config.toml
model = "masked image model"
dataset = "telescope images of galaxies (Galaxy Zoo DECaLS)"
train_examples = 44167
image_size = 48
crop_scale_min = 1
horizontal_flip = true
method = "simmim"
mask_ratio = 0.6
loss = "l1"
arch = "resnet"
norm = "batchnorm"
activation = "relu"
channel_attention = "se"
depths = [2, 4, 2]
kernel_size = 3
stem = "single"
avg_pool_shortcut = true
dropout = 0.1
widths = [64, 112, 192]
init = "trunc_normal_002"
residual_init = "none"
optimizer = "soap"
beta2 = 0.999
lr = 0.0038
beta1 = 0.9
shampoo_beta = 0.999
eps = 1e-08
precondition_frequency = 25
max_precond_dim = 1024
merge_dims = false
one_sided = false
adamw_lr_other_params = 0.0013
grad_clip = 1.0
ema_decay = 0.999
steps = 17200
batch_size = 384
epochs = 149.5
lr_schedule = "cosine"
final_lr_fraction = 0.05
warmup_steps = 340
weight_decay = 0.1
adamw_weight_decay_other_params = 0
Rows from block 4 of a small masked image model, named by matrix and row number. Rows with one number belong to one channel. Each number is 128 + 24 x the weight over its row's rms, rounded and kept within 0 to 255. All counts start at 0. After the name is the row's rms in percent of the matrix's.
After each channel's rows are labels from the 100 images, of 14848, where the channel reaches its highest value: "patch colour" is the nearest of a few named colours to the mean colour under the peak. Only what is clearly more common there than usual is listed. The data: telescope images of galaxies (Galaxy Zoo DECaLS). In brackets: how many of the 100.
# convs0: first 3x3 conv (model.blocks.4.convs.0.weight, 112x112x3x3, each kernel summed), inputs 0-111
# convs1: second 3x3 conv (model.blocks.4.convs.1.weight, 112x112x3x3, transposed, each kernel summed), outputs 0-111

convs0.17 089 [158 115 144 153 105  91  78 132 125  85 131 200 150 130 116 130 112 118 139 118 118  66 135 108 185 148  93 114 118  92 117 157 131 129 139 129 122 113 103 130 112 125 143 159 138 110 162 165 110  96 150 108  70 125 116 133 107 120 135 122 111 130 116 148 115 121  95  97 135  94 132 134 116 113 110 142 108 132 133 104 150 131 111  98 116 129 123 172 110 159 129 156 123 152 104 159 127  96 105 117 176 106 170 100 177 148 116 108 152 159 143 138]
convs1.17 100 [100 146 167 114 141 118  88 119 124 165 159 177 115  91 108 131 152 133  77 148 110 131 148 148 117 120 135 133 118 131 123 147 106 122 100  71 145 122 153 104 165 124 105  96 110 140 110 105 133 138 128  83 143 120 139  98 162 140 142 146 133 114 139 141 158 167 127 147 123 167 109 135 195  98 160 117 132 150 124 143 108 164 120 144 156 146 113  48 115 105 102 146 163 108 163 104 151 134 140 161 122 137 123 159 106 121 153 134 139 112 125 119]
patch colour: grey (26)

convs0.35 089 [124  97  95 118 147 114 143 143 111 116  92 142 100 116  99  86 170 131  81  97 108 120 115 136 142 138 108 115 129 111 117 130 149 119 131 164 124 116 140 149 136  70 184 127 118 118 160 185 135 115 173 160 155 134 138 166 119 129 140 175 128 116 102 131 199 127 129 140 132 123 115 123 143 149 113 126 152  89 163 119 130 126 131 127 152  96 140 146 105 116  90 132 153 132 191 121 100 116 152  94  90 113 119 152 136 139 105 161 129 126 159 120]
convs1.35 107 [159 134 151 120 144 110 153 124 158 111  95 103 148 177 112 176  90 143 110 151 170 140 103 162 132 116 142 133 131 107 163 142 119 116 153 123  95 124 112 119 130 128 115 136 129 137 125 101 114 103 122 174  81 109 151 140 123 109 100 120 143 141 133 139  94 150 159 102 175 125 100 135  99 149  96 124 125 125  94 144 142  65 116 122  99 130 134 139 133 136 118 135 152  67  70 111 153 123 105 148 150 121 117 138 106  66 138 117 169 113 121  94]
patch colour: grey (50); pink (42)

convs0.3 088 [ 84 142 150 115 158 153  57 112 116 147 102 113 159 100 128 116 118 150 144 120 133 112 139 124 141  99 125  93  97 171 133 121 134 131 123 155 146  74 154 111 165 161 175  98 109 146 159 113 118 136 152  94 141 180 112 106  92 137 110 125 134 139 131 115 113 144 145 104 142 161 116 143 130 133 120 111 148  93 115 133 134  76 118 110 121 109  81 106 172 119 149 102 154 115  88 137 112 136 103 134 139 134 143 123 135  86 139  80 110  97 154 105]
convs1.3 083 [162 135 164 143 103 125 117 184 122 122 150 105 153 125 145 135 144 162  96 118 135 137  99 136 123 152 138 127 128 137 107 128 130 132 107 142 142 126 122 125 158 111  89 163 117 108 153 151 129  82 118 144 149  90 127 146 174 106 116 113 128 143  99 151  72 140  93 118 155  81 102 143 152 111 134 147  98 108  94 105 128 119 170 106  89 136 141 107 132 177  84 107  99  96 183 125  99 147  86 125  88 147 120 139 127  82 109 145 140 135 115 136]
patch colour: brown (73)

convs0.81 107 [154 109 126 137 115  82  93 109 105 123 114 188 131 123  89 180 107 128 177 117 133 102 143 100 188  88 104 134 106 123 148 170  82 137 110 119 162 144  89 128 148 116 158 160 120  84 134 147 167 116 134 119 159 138 128 104 142 158 142 141 139 135 115 107 117  99  75 128 133 108 149 131 149 155 150  87 126  89 150 127 134  98 139 159 127 129 140 151 151 158 142 148 169 132 130 161 101 119 109 103 129 124 112 134 131 149 148 117 131 157 124 146]
convs1.81 069 [105 125 120 136 125 125 147 141  94 124 136  88 134 134 137 109 106 130 148 145 108 127  93 135 127 128 134 106 131 132  95  97 157 143 149 134 111 130  97 114 129 118 154 138 144 116 148 130  84  81  75 108 122 141 124 135 112  91  97 107 120 153 145 121 157 110 160 154 123 136 157 104 140 162  72 129  49 197 113 127 135  98 131  81 140  99 108 140  74 133 129 129  54 117 112 129 116 137 113  85 131 144 124 132 123 155 132 152 111 119 126 149]
patch colour: white (62); pink (36)

convs0.33 099 [101 117 134 157  75 112 133 109 128 111 151 155  98 116 177 189  97 175 129 149 142  99 119 111 113  88 151 113 131 108  93 121 107 180  95 145  98 108 150 108 140  79 100 130 109  93 116 132 121 128 131  92 120 136 107 106 107 127 110 129 125 124 151 136  92 127 125 151 149  88 127 145 120 141 133 155  99 129  85 130 125 190 156 111 162 128 164 132 161  93 135  97 110  90 121 121 160 120 135 152 136 120 109 104 111 129 114 104 125  89 122 125]
convs1.33 108 [129 138  89 115 142 112 109  98 116 151  83 149  99 162 100 148 102  65 127 146 166 130 165 126 126  97 110 116 155 114 145 147 102 104 189 102 136 137 111 131 127  78 131 109 112 118  88 159 131 118 141 191  81 133 142 114  87 138 123 124 127 138 133  75 129 125 139 106 135 127 103 132 117 151 134  95 106 159 136 142 126  99  95 142 134 124 111 124 131 124 136 127 138 153  96  83 142  80 108 134 191 113 131 145  89 138 136 140 136 136 132 119]
patch colour: brown (43); grey (28)

convs0.45 122 [136 157 137 143 120 142 129 141 144  72 104  31 136 152  98 129 172 127 123  98 120 131 120 120 142  85 106 116  98 134 141 124 174 155 141 175 123 146 126 125 145  63 134 137 120 111 172 148  95 122 122 142 132 166 106 107  98 120 125 135 159 138 134 133 130 141  86 146 141 119 125 121 128 144 125 104 115 104 105 143 141  92 100 121 110 133 120 140 164 130 150 135 154 125 137  84 103 154 152 137 106 149 154 107 158  63 125 146 119 124 117 133]
convs1.45 088 [122 112  82 140 113 121 177  61 136 128 102 105 119 131 139 127 125 144 154 161 117 103 107 152 142 121 101  97 160 125 149 134 102 149  90 113 111 131  72 113 114  78 141 136  98 130 109 121 125 131 108 134 126 127 180 133 145  99 125 125 133 137 117  93  90 125 175  98  83 122 142 138 127 188 112 156 106 163 161 101 119 148 135  82 122 104  91  93 124 135 133 125  94 139 116 141 111 143 127  92 149 126 129 143  85 128 154 118 159 153 139 116]
patch colour: pink (46); white (36)

convs0.85 105 [164 138 145 137 123 136  99 100 117 155 169 156 131 138 125 117 151 103 113 128 112 107 130  98 121 137 143 117 158 130 126 113 119 124 121 169 109 112 152 129 161  77 103 142 123 129  86 147  67 137 117 162 162 115  84 132 157 129 115 125 140 124 141 161  96 127 136 133 102 139 160 146 142 137 123 128 102  93  99 174 125  63 122 117 110 166 130 121 110  81 116 136 100  83 120 118 173 160 104 126  91 143  69 116 102 138 134 117 134 134 161 101]
convs1.85 096 [ 82 130  90  92 125 147 156 130 110 121  95 135  95 130 133 149 165 132 158 155 164 147 136 136 105 101 145 155 107 100  92 115 134 142 118 148 119 100 120 128 109 151 117 149 120 120 127 110 139 112 123 146  92 132 124 152 117 115 165 175 104 141  91  75 148 127 131 135 115  84 154 124  85 138 129 145 116 128 131 132 129 190 154 157 129 110 109 159 116  57 139 130 103 128 125 135  98  98 141 147 169 136 207 130 116 148 113 115 119 123 138 150]
patch colour: brown (47)

convs0.21 109 [112 111 147 132 143  87 204 125 138  92  78 136  94  94 125 112  92 101 115 130  86 144 138  95 113 144 137  81 153 122 152 139 136 124 118 129  90 179  97 132 165  92  89 103 155 115 146 152 132 133 108 150 102 118 137 137 141 142 146 125 149 122 145  94 102 154 135  86 122  98 111 112 107 151 108 126 175 140 124 107 120 112 158 148 171 147 161 120 136 124 118 143 106 140 175 106 142 142 138 128 101  92 165 123 135 156 136 113 151 131 127 146]
convs1.21 086 [138 107  67 127 148 124  80  84  99 127 150 140  97 134 109 122 118 126 180  97 122 111 142 124  75 109 128 117 153 114  81 101 150 135 199 138 157 124 114 141 110 129 112 131 168 110 137 111 120 108 101 137 130 161  90  98 129 139  71 139 112 108 120 108 147 102 135 117  88 172 172 100 111 113 107 107 110 155 133 119 143 148 116 137 100 163 120 122 104  94 107  97 143 141 127 123 135  97 100 110 113 138  97 131 137 165 144 126 131 129 149 115]
patch colour: brown (37)

convs0.7 083 [106 124 108 120 138 163  83 106 128 165  81 162 130 124 165 117 117 120  98 150 136  88 119 105 135 145 141 122 128 113  86 111 138 116 154  93 109  79 162 149 111  98 153  73 134 106 152 140 114 113 156 120 106 175 120 143 117 105 111 131 127 126 127 123 142 105 173 170 111 153 147 140 123 156  98 132 132 104  88 104 140 107 150 138 106 127  98 178 170 172 133 166 148 158 152 123  85 121 110 108 158 108 120 141 143 166 109 126 112 119 123 122]
convs1.7 070 [164 135 103 136 114 139 121 163 181 129 129 155 133 130 129 165  69 115 131 109 104 130  90  64 154 165 106 133  91  92 134 177 117 121  78 146 160 134 140 118  88 138 119 138 133 114 121 123 105 179  93 146 129 111 163 111 130 134 139 151 131 130 161 132 120 105 117 102 123 113 150 141 102 110 109 124 106 106 133 141 143 165 160 104  89 148 146  73 112  97 145 113 168 118 106 152 153 114 101 132 111 122 129 154 119 118 131 158 140 160 125 103]
patch colour: grey (69)

convs0.88 122 [ 66 125  90 129 130 149 108  60 150 147 101 100 125 156 146 137 161  94  78 105  98 144 121  84 114 105 123  73 112 116 146 129 139 124 133 120 101 141 118 124 100 150 110 215 161 146 127 140 120 125 126 163 121 115 141 141 128 120 154 148 127 125 142 132 161 162 130 122 112 121 128 143 137 150 126 135 134 114 116 132 108 119 165 132 109 128 112  83 140 106 118 123 150 120 123 117 114 140 136 135 138 116 107 113 103  57 117 123 107 139 189 155]
convs1.88 143 [132 126 140  96 127  98 138 142 121  80 142 107 133 133 161 131 128 155 152  99 133 148 129 182 139 128 129 110 127 204 161 107 129   3 109  89 143 150 160 104 112 123 131 107 175 141 125 134 140 119 150 101 137 157 128 142 107 149 106  93 131 125 137 108  89  68 124 131 112 158 119 135 150  84 109 121 137 108 125 111 133 136 140 133 133 119 108 162 107 125 112 132 142 126 113 105 114 136 150 119 122 110 146 140 146 121 132 144 133 121 140 139]
patch colour: brown (56); grey (30)

convs0.78 086 [ 89 103 109  98 174  79 126 105 158 130 139  98 133 135 130 118 135 114 106 112 109 138 131 105 139 169 123 145  96 145 126 158 123 106 144 121 116 160 106 113 115 127 164 179 120 123 136 125  78  79 100  97 135  74 128 114 157 148 142 122 112 129 139 120 108 107 103 114 118 121 108 143 111 156 147 134  98  87  95  90 133 113 188 118 138 110  96 180 121 151 150 138 165 136 124 152 123 120 115 159 126 113 140 112 131 105 121 137 159 125 175 185]
convs1.78 079 [124 140 138 165 116 155 146 133 123  97 132 156 131 135 108 178 141  78 122 154 141 109 171 157 120 101 128 113 124 154 139 142 148 101 116 132 106 127 145 133 149 109 162 123 195 147 123  87 113 168 134 137 159 177 132 157 111  79 107 158 132 148 135 125 154 177 113 147 166 129 136  54 161 107 143 122 130 111 119 107 133 144 153 127 108 144 131 144 139 107 100 130 106 124 140 136 142 134 133 148 134 103  96 155 129 120  85 156 130 154 163 174]
patch colour: brown (67)

convs0.48 077 [108 105 132 120 129 131 138 118 126 147 164 136 150 190 160 153 120 161  98 120 105 102 135 116 153 114  98  85 145  98 131 163 136 102 130 144 147 104 108 105 107 160 107 124  98 144 125 119 106 119 147 111 197 108 145 173 111 121 122 114 119 107 141 156 155 100 134  91 122 126 104 114 103 165 101 158  91 131 138  98 142  96 145 118 108 121 153 157 146 116 135 141  96  92 101 167 107 142 127 128  67 160 109 104 122 110 133 123 151 168  83 120]
convs1.48 084 [ 97 131  88 192 121  95 139 104 172 141 136 166 103  93 133 138 148 115 112 138 109 149 149 157 137 108 160 125  96 145 133 121 119 114 123 141 144 143 122 138 147  93 160 136 109 118 123  93 128 121 159 124 142 134 128 126 127 162 167 163 108 121 149 116 152 162 130 163 106 108 171 124 160  91 134 124 139 132 114 119  82 193 117 172 155 102 111  96 131 128 120 168 150 137 128 102 176 140 115 105 141 108 130 179 121 114 107 102 100 149 103 105]
patch colour: white (42); pink (26)

convs0.84 083 [117 124  84 159 130 152 159 157 168 166 107  91 129 154 132  97 124 115 138 138 105 134 132  88  87  84 120 118 111 159 108 185 105 103 122 137 165 123 102 139  94 105 138 177 103 135  64 118 140 120 123 127 147 140 144 117 159 135 122 140 150 139 100 122 174 107 112 128 124  95 152 128 131 117 133 105 112 125 140 154 100 143 117 130  69 122 134 144 143 106  91 182 158 130 102 139  77 127 136 144 143 129 139  90 151 162 149 126 124 134 146 131]
convs1.84 064 [116 118 129 120  99  92 142 105  88 123 116 108 154 104 117 148 160 132 144 111 163  96 146 160 119 142  84 117 146 124  86 110 138 131  92 127 158 136 124 120 149 111 158 141 142 125 140 129 129  97 144 100 133 123 152 139 126  69 167 141  93 143 121 130  84 114 152 136 122 152 128 121 102 162  89 102 127  91 158  73 157 113 131  68 152  96  75 118 151 101 105 135  89 119 115 103 110 160 131  88 122 141 146 139 140 116 110  99 163 122  95 135]
patch colour: pink (49); white (47)

convs0.91 099 [158 135 126 131 112 149 153 127 114 102  95 108 141 131  82  70 173 114 131 137 132 125 124  75 137  83  84 130 110 164 142  91  75 104 133 169 151  91  91 133 144  82 127 117 140 122 122 154 102 151 132 127 132 128  91 160  87 135 122 143 121 118 149 143 128  97 134 121 134 140  83 128  94 128 105 128 151 140 146 113 161 116  96 150  97 102 132 125 116 117 125 107 153 116 109 140 127 170 157 120  81 149 166  95 162 115 146 116 154 115 150 114]
convs1.91 112 [151 143 128  83 175 128 107 128 147 135 137 125 129 175  81 180 113  91 107 164 141 128 136 113 130  89 143 158 136 102 150 144 118 123 190 132  81 107 140 144 164 137 142 114 110 126 133 117 125 106 157 186 107 156 143  93  99 120 104 165 135 136 132  98 121 146 142 109 131 154  99 140  86 137 142 141 105 133 143 151 130  97 106 132 188 149  82 122 155 122 104 157 116 121 128 131 132 110 111 137 181 118 101 154 140  92 123 125 116 114 124 126]
patch colour: grey (52); brown (36)

convs0.14 134 [141 139 121  90 138  96 117 122 156 114 148 115 131 119 118 132 122 138 174 125 122 113 119 107 113 134 177 111 158  86 125 122  94 150 118 157 186 123 134  86 123 143 122 121 122 142 104 133 125 131  79 121 119 118 141 145 132 142 120 104 144 101 152 107 121 129 124 137 138  97 115 142 211 164 137 128 104 119  87 166 132 136 142 103 140  77 155 103 151 130 150 111 148 128 116 144 157 119  84 130 160 150  69 149  70 149 132  75 116 128 148 125]
convs1.14 138 [139 102 121 100 121 131 148 128 114 127  95 105 141 121 111 123 164 106 124 150 149 106  94 141 146 130 116 103 108 113 135 106 124  87 150 134 135 127 111 113 144 125 154  94 119 154 120 112 109  95 137 124 144 111 109 108 180 100 167  73 106 129  93 141 122 160 161  98 143  88 165 107 174 173 121 123 118 118 136 136 129  91 122 119 174  58 160 117  97 107 140  93  92 111  94 118 123 152 104  98  90 140 109 165 137  99 126 108 117 126 153 147]
patch colour: white (45); pink (34)

convs0.69 088 [110 126 128 159 100 167 122 164 128 105 173  95 129 126 104 124 147  73 163 120  99 112 122 136 105 125 161 164 141  94 131 175  95 116 122 113 128 117 116 124 108 118 113 164 141 145  84 143 188 126 106 105 159 118 154 161 124 128 104 149 162 170 116 114 178 122 114 147 117 128 101 128 160 140 104 137 124 147 103 132  90 120 151 123 140 102 120 142 131  93  96 112 152 114 133 144 117  92 145 155 105  96  57 126 143 142 136 169 125 127 126 127]
convs1.69 070 [141 151 124 114 127  88 110 113 127 162 122 104 154  99 103 131 126 139 139 125 139  94 113 172 153 138  85 139  97 113 145 131 123 149 127 123 128 139 121  82 125 127 132 124 178 129 109  99  65 123 161 125 123 141 115  65 134 111 111 130 129 129 111 137  74 129 142 114 113 101 160  78 145 163  72 143 122  90 149 104 126 114 138 106  95 140 116 113 161  94 137 172  86 149 101 144  97 145 129 111 152 132 130 138 115  84 125 135 142 134 180 140]
patch colour: white (45); pink (27)

convs0.77 079 [118 153 129 113 118 166  90 129 112 147  71 172 150 151 122 149 106  79 116 116 109 101 129 112 136  99 139 115  90 109  78 159 140 144 135 141 170  83 131 139 121 191 153 144 113 145 118  96 122 101 150 112 119 144 101 143  86 118 135 113 165 171 113 114 160 131 148 153 151  96  98 145 136 138 130 120 141  94  97 133 121 141 104 130 113  96 139 117 177 125 117 155 126 156 116 135  84 133 128 107 150 119 117 100 143 166 140 163 134 115  92 149]
convs1.77 071 [115 143 123 133 172 110 119 127 122 113 155  94 130 147 136 118 146 156 113 144 159 118 105 165  70 173  98 147 148 132 130 148 110 132 116 113 139 171 144 118 143  95 163 136 146 117 134 145 179 106  84 113 114 110 173  83 114  96  96 128  99 121 105 107 112 140 124 111 126  89 149 140 145 110 115 141  74 126 105 106 162 103 138 150 102 144 105 128  77 108 132 150  89 133 105 125 102 116  98 142 136 142 119 153 124  97 137  65 158 116 156 112]
patch colour: white (50); pink (41)

convs0.8 093 [ 82 103 114 144 134 150 182 125  91  83 130 105 120 116 128 140 146 150 105 136 140 159 115 114 155  85 124  91  71 126 132 169 121 143 142 127 138 155  97 132 114 110 147 174 112 124 108 159 140 118 113 141 142 143 124  94 128 119 117 151 144 101 113  97 108 100 125 125 135 152 128 120 109 153 133  93 157 138 136 107 117 160 133 111 121 108 117 139 157 131 122 187 183 125 132 178  91 140 122 121 159 122 181 109 155 148 150  76 101 118  97 127]
convs1.8 084 [135 161  77 154  79 107 166 113 114 133 116 194 121 134 134 112 112  86 151  92  90  83 127 138 115 103 139 127 161  97  89 132 133 135 145 128 109 117 119  90 152 114 120 120 112 135 135 128 134 133 103  96 140 112 126 162 150 137 137  99 136 154 138 160  93 142 136 143  83 141 157 107 117 110 113 128  92 123 148 112 158 135 132 131 125 152 137  83  73 106 143  76 136 108 131 112 149 120 121 112 100 131  92 150  92 178 132 151 138 157 144 154]
patch colour: pink (52); white (35)

convs0.38 097 [107 146 119 154 115 116  58 133 140 104 147 124 169  73 139 119  97 131 138 126 126 113 148 102 150 157 107 122 116 156 175 121 116 147 123 141 146  84 164  97 177 119 135 129 131 153 151 110 136 142 137 162  88 138 122 113 108 142 115 104 134 122 126 131 157 150 124 144 118 109 139 131 128 117 126  89 107 140 124 120  95  26 131 118 136 135 162 158  67 125 149 127 107 119 122  93 109 165 142 128  98 140 121 104 110 123 136 120 136 127 158  94]
convs1.38 096 [183 111 116 133 143 135 151 106  88 107 139 124 116 146 123  81  97 149 147 159 163 113 142 126 130 145 103  84 154 132  79 138 142 112 138 121 123 136  59 141 112  94 131 137 123 131 123 132 138 134 134 138 197 129 117 106 152  96 149  91 132 130 140 141 113 128 162 122 137 147  90 113 125 161 108 131 150 130 110 124 121  82  95  77 120 140 104 100 152 147 143 129 126 141 126 114 146 112  95  92 122 127  92 119  53 130 155 122 137 152  91 121]
patch colour: grey (69)

convs0.24 102 [149 106  91 121 115 153 109  98  95 119 139  98 169 108 131 143 145 179 132 117 105 143 112  58 130 106 184  94 119 127 151 129 123 150 128  94 136 109 170 116 128 110 156 122 115 122 120 125 150  91 101 118 161 122  88 112  66 169 129 117 155 138 124 120 137 168 123 138 123 104 130 139 170 134 121 116 110 114 126 158  84  86 150 143 164 141 140  79 158 115 156  87 150 127 121 124 141 130 100 139 107 132 124 142 148  96 137 136 146 155 154 116]
convs1.24 107 [152 130 100 102 137 158 168 112 116 117 121 143 133 143 156  75 149 104 110 167 139 120  81 111 142 170 136 157 109 114 123 128 173 105 123 126 144 148 133 144 101 127 154 116 110 106 112 127 113 105 121 123 125 188 175 132 187 135 114 131 105 139 104 151 118 124 131 163 177  89 129 126  97 153 176 146 160 104 118 131 145 137 158 104  97  89 121 127 124 155 124 156  99  94 110 145 107 154 129 153 114 124 144  87 134 104 100 150 138  93 124 162]
patch colour: brown (50)

convs0.101 098 [116 134 143 145 127 155 143 139 102 132 102 137 163 140 125  55 117 113 169 113 116  99 128 128 123  65 135 106 120 159 146 159 145 123 132  99 112 167 122 119  99 165 121 153 143 139 153  98 112 143 145  93 115 132 129  82 135 155 144 118 145 150 111 101 103 120 126 110 127  80 154 196 110  92 105 120 129 140 123 105 166 146  98 157 137 141 100 104 141 148 155 122 141 130 148 141  96  91 171 125 125 142 145  94 125  95 113 163  98 107  97 118]
convs1.101 092 [122 122 131  94 135 119  93 137 147 150  99 145 134 119  95 184 139 150 112 156 118 108 112 135 178 126  82 176 116  81 141 112 108  99 140 121 122 165 107 117 138  71 133  89 123 120 142 113 154 127 165 160  81 185 122 106 102 122 124 142 116 125 107 122 113 151 122 141 134 113 109 114 184 137 158 145  98 120 147 126 108 110  99 119 120  69 113 146 148 100  91 159 116 124 100 106 119 139 137 143 150 150 130 128 175 104 125 103 136 141 150 119]
patch colour: grey (68)

convs0.22 091 [137 131  71  89 123  97 123 111 147  88  73 116  81 109 103 174  92  90 118 105 116 158 133 136 144 150 106 147 122 123 128 132 131 150 130 128 118 137 138 176 125  57 120 137 117 128 130 148  96 136 134 115 129 105 183 139 134 110 153 145  95 117 127 137 123 157 129 139 116 160 127  73 152 164 128 154 140 112 121 130 151  56 129 160 111 139  96  98  98 115 133 111 132 102 156 131 124 116 107  99 142 137 154 113 119 130 106 114 160 108 115 149]
convs1.22 086 [ 97  81  90 123 133 165 147  83 109 156  90 166 121 177 135 115 154 123 142 138 105 113  80 143 117  97 147 138 167 113 153 127  94 117 145 144 112 131 100 104 133 103 125 114  93 118 121 122 154 116 138 137  97 153 114 119 108 134 114 125 118 115 144  93 122 104 150 134 146  39 106 145 107 170 169 106 112 118 113 128 119 132 112 136 116  66  94 153 142 123 124 169 133 156 125 121 137 132 113 153 172 131 144 155 118 118 128 125 109 160 102 123]
patch colour: brown (63)

convs0.74 088 [106  99 104 121  91 142 174 144 139  92  94 144  63 166 134 136 123 128 129 143  99 127 102 104 132  74 114 139 136 111 137 135 124 118 115 177 125 116 128 181  93 126 144 117 102 109 119 159  47 132 155 124 103 121 144 127 134 159 117 187 129 146 103 142 112 121 129 118 135 116 115 153 121 130 148 146 154 103 132 131 133 182 142 139 149 110 114 122 133 152 103 111 151 116 144 144 119 123 135  94 134  94 151 142 149  70 111 103 107  96 104 119]
convs1.74 106 [153 113 117 133 116 164 161 135 136 140 150 147 156  95 147 124 118 142  83 155 155 113 161 100 130 131 143 145 113 138 109 101 115 157  73 141  84 113 102 147 162 142 123 139  72 119 134 114 139 112 107 100 176 126 163 161 119 122 185 127 108 124 165 150 131 148 115 121 121 150  63 148 103 157 156 152 124 142 132 146 108  96 111 167 100 138 135 150 125 108 188 114 112 111 132  91 119 160 117 149 146 124 167 119 115 143 139 133 159 120 109 128]
patch colour: brown (40); grey (29)

convs0.5 112 [153 102  98 131  76 132  99 103 161 124 123 148 101 114 134 145 120 145 114 131 148  58 135 134 113 149  62 137 144 104 102 150 167 137 144 118 132 100 127 143 125 114 187 137 134 122 168 166  94 111 157 105 109 141 128 119  85 132 138 115 129 128 109 153 100 141 141 120 150 114 115 142 118 128 104 176 105 100 144  88 115 134 124 119 140 109 143 146  99 217 121 148 117 132 143  96 155 137 115 120 133 118  79 148 139 131 112 112 104 105 125 136]
convs1.5 111 [105 139 200 119 124 124  89 107 133 130 113 157 140 171 113 147 136 133 143 136 100 119 102 135 196 131 136 157 121 152 140 110  78 122 118 148 119 157 158 103 183 132 118 102 128 132 152 144 162 136 144 119 100  81 107 147 149 147 122 142 136 117  95 107 125 169 110 104 151 129  99 119 184 115 165 143 133 130 130 134 129 113 120 156 132  79 114  85 131 120  79 150 119 117 122 134 118 140 133 149 176 142  88 151 161 108 131 129 150 139 146 149]
patch colour: brown (45)

convs0.6 078 [157 109  77 124 135 129 122 139 116 130  92 188 111 152 130 144 145 114  89 110 100 137 123 126 143 139 106 117 117 129 103 166 103 125 119 130 177 102 129 142 104 122 157  92  97 120  75 114 172 108 147 134 127 125 110 154 128 121 105 111 151 161  96 123 201  98 151 128 111 108  93 167 121 147 113 115 154 118 151 118 138 138 100 130 144 125  95 147 150  97 111 180 151 127  96 153 125 115  77  99 139 130 151 127 150 124 147 141 113  87 100 108]
convs1.6 084 [108 126 113 120 148 102 110 193 150 157  78 123 120 138 160 131 126 127 127 136 169  99 122 151 132 143 118 143 151 131 139 140 109 182 153 118 133 150 151 104 121 121 121 165 114 182 121 136 135 120 109 107 135 135  88 125 149 121 140 144 160 144 118 121  74 158 101 110 138 113 130 135 107 125 112 180 124 128  86  73 103 143 134 114 137 112 124 147 120 143 149 171 101 158 184 135  81 159 105 169 150 126 162 122 135 131 113 132 127 102 115 178]
patch colour: grey (50); pink (35)

convs0.90 094 [159 100 139 108 142 132 125 131 125 121 146 157 136 150 138 107 136 149 139 137  91 117 131 146 159 139 136  95 149 140 129 112  79 149 138 119 119  88 189 109 133  64 124 116 100 116 116 115 107  72  99 163 145 123 113 117  71 144 108 122  99 126 148  79 137 143 144 167 137 116 114 160 162 108 148 147 125  90 138 170 133 137 114 141 176 132 159  93 123 117 110 109  98 123 181 124 127 146 118  91 118 120 167 103  87 123 129  97 130 142 124 129]
convs1.90 097 [ 92 128 119 135 164 158 176 122  89 173 123 109 153 163 121 111 101 124 127 109 122 115 147  98 150 154 131 159 109 116 134 139 146 140 182  85 169 106  88 102  96 157 148 123 124 118 165 165 111 160 152 119 107 144 127 164 100 144 125 125 117 103 144 138 158 117 146 134 163 145 134  87  50 132 111 105 113 132 141 107 134 103 134 107 169 110 132 110  87 157 123 145 171 135 119 118 159 120 122 133 146 119 117 124 134 111 120  92  91 136 108 118]
patch colour: brown (81)

convs0.96 078 [142 141 106 126 152 125 145 143 124 106 153 122 146  91  86 129 138 121 175 150 170 110 117  97 106 146 168 135 171 111 175 100 121  92 170 114 149 145 101 136 134 160 128 130 114 162 105 102 135 122 129 130 122 147 124 154 131 150  86 174 121 141 166  90 145 131 144 105  87 129 109 138 149 163 129 133 145 135  94 163 122 135 106 130 161 108 109 182 160 126  96 128 132  99 140 170  93 119  96 125 109  80  93  94  99 143 135 141 127 136 106 140]
convs1.96 092 [114 103  92 111 154 134 143 136 103 105 131 119 117 143 115 100 113 119 119 107  81 152 105 104 142 168 109 148 124  76 109 124 146 146 151 150 119 118 132 135 123  93 163 117 135 143 117 141 110 166 119 110 142 115 129 140 118 102 150 155 130 131 104 140 107 121 134 126 114 136 119 102 129  91 119 186 142 186 166 124 160 154 156 178  88 167 159 107 102 116 135 143 102 181 166 117 102 133 109 125 100 154 140 115 180 115 111 110 111 155  89 172]
patch colour: brown (55); grey (32)

convs0.13 113 [112 110 127 126 113 106 190 121 103 107  99 135  71 113 146 123 140 161 115 133 130 101 149 150  97  99 147 117 110 150 111  99  98 146 115 148  79 145 136 122 127  67 122  78 125  97  98 175 161  94 108 148 133 174 138 122  96 146 117 124 114 124 147 114 111 151 148 108 142 106 142 151 116 134 143 119 154  96 102 134 127 144 148 152 148 136 146 136 113 184 113 124 132 120 153 113 133 100 123 107 141 112 135 125 105 155 103  52  99  96 126 110]
convs1.13 094 [104 111 128 132 117 107  63 131 116 139 159 133 129 148 143  98 140 127 146  97 131 115 145 139 153 148 162 120 147  96  92 104 136 111 177 138 153 140 110  90  97 146 127 128 154 105 190 119 143 172 146 166  88  96 113 168 105 136  87 151 102  92 126 125 117 104  99 142 112 124 117 121 112 125 135 102 130 122 154  90 133 140 123  95 129 100 118 113  89 126  61 118 129 116 122 125 141 154  96 105 130 144  94 123 193 148 137 139 120 156 126 120]
patch colour: brown (64)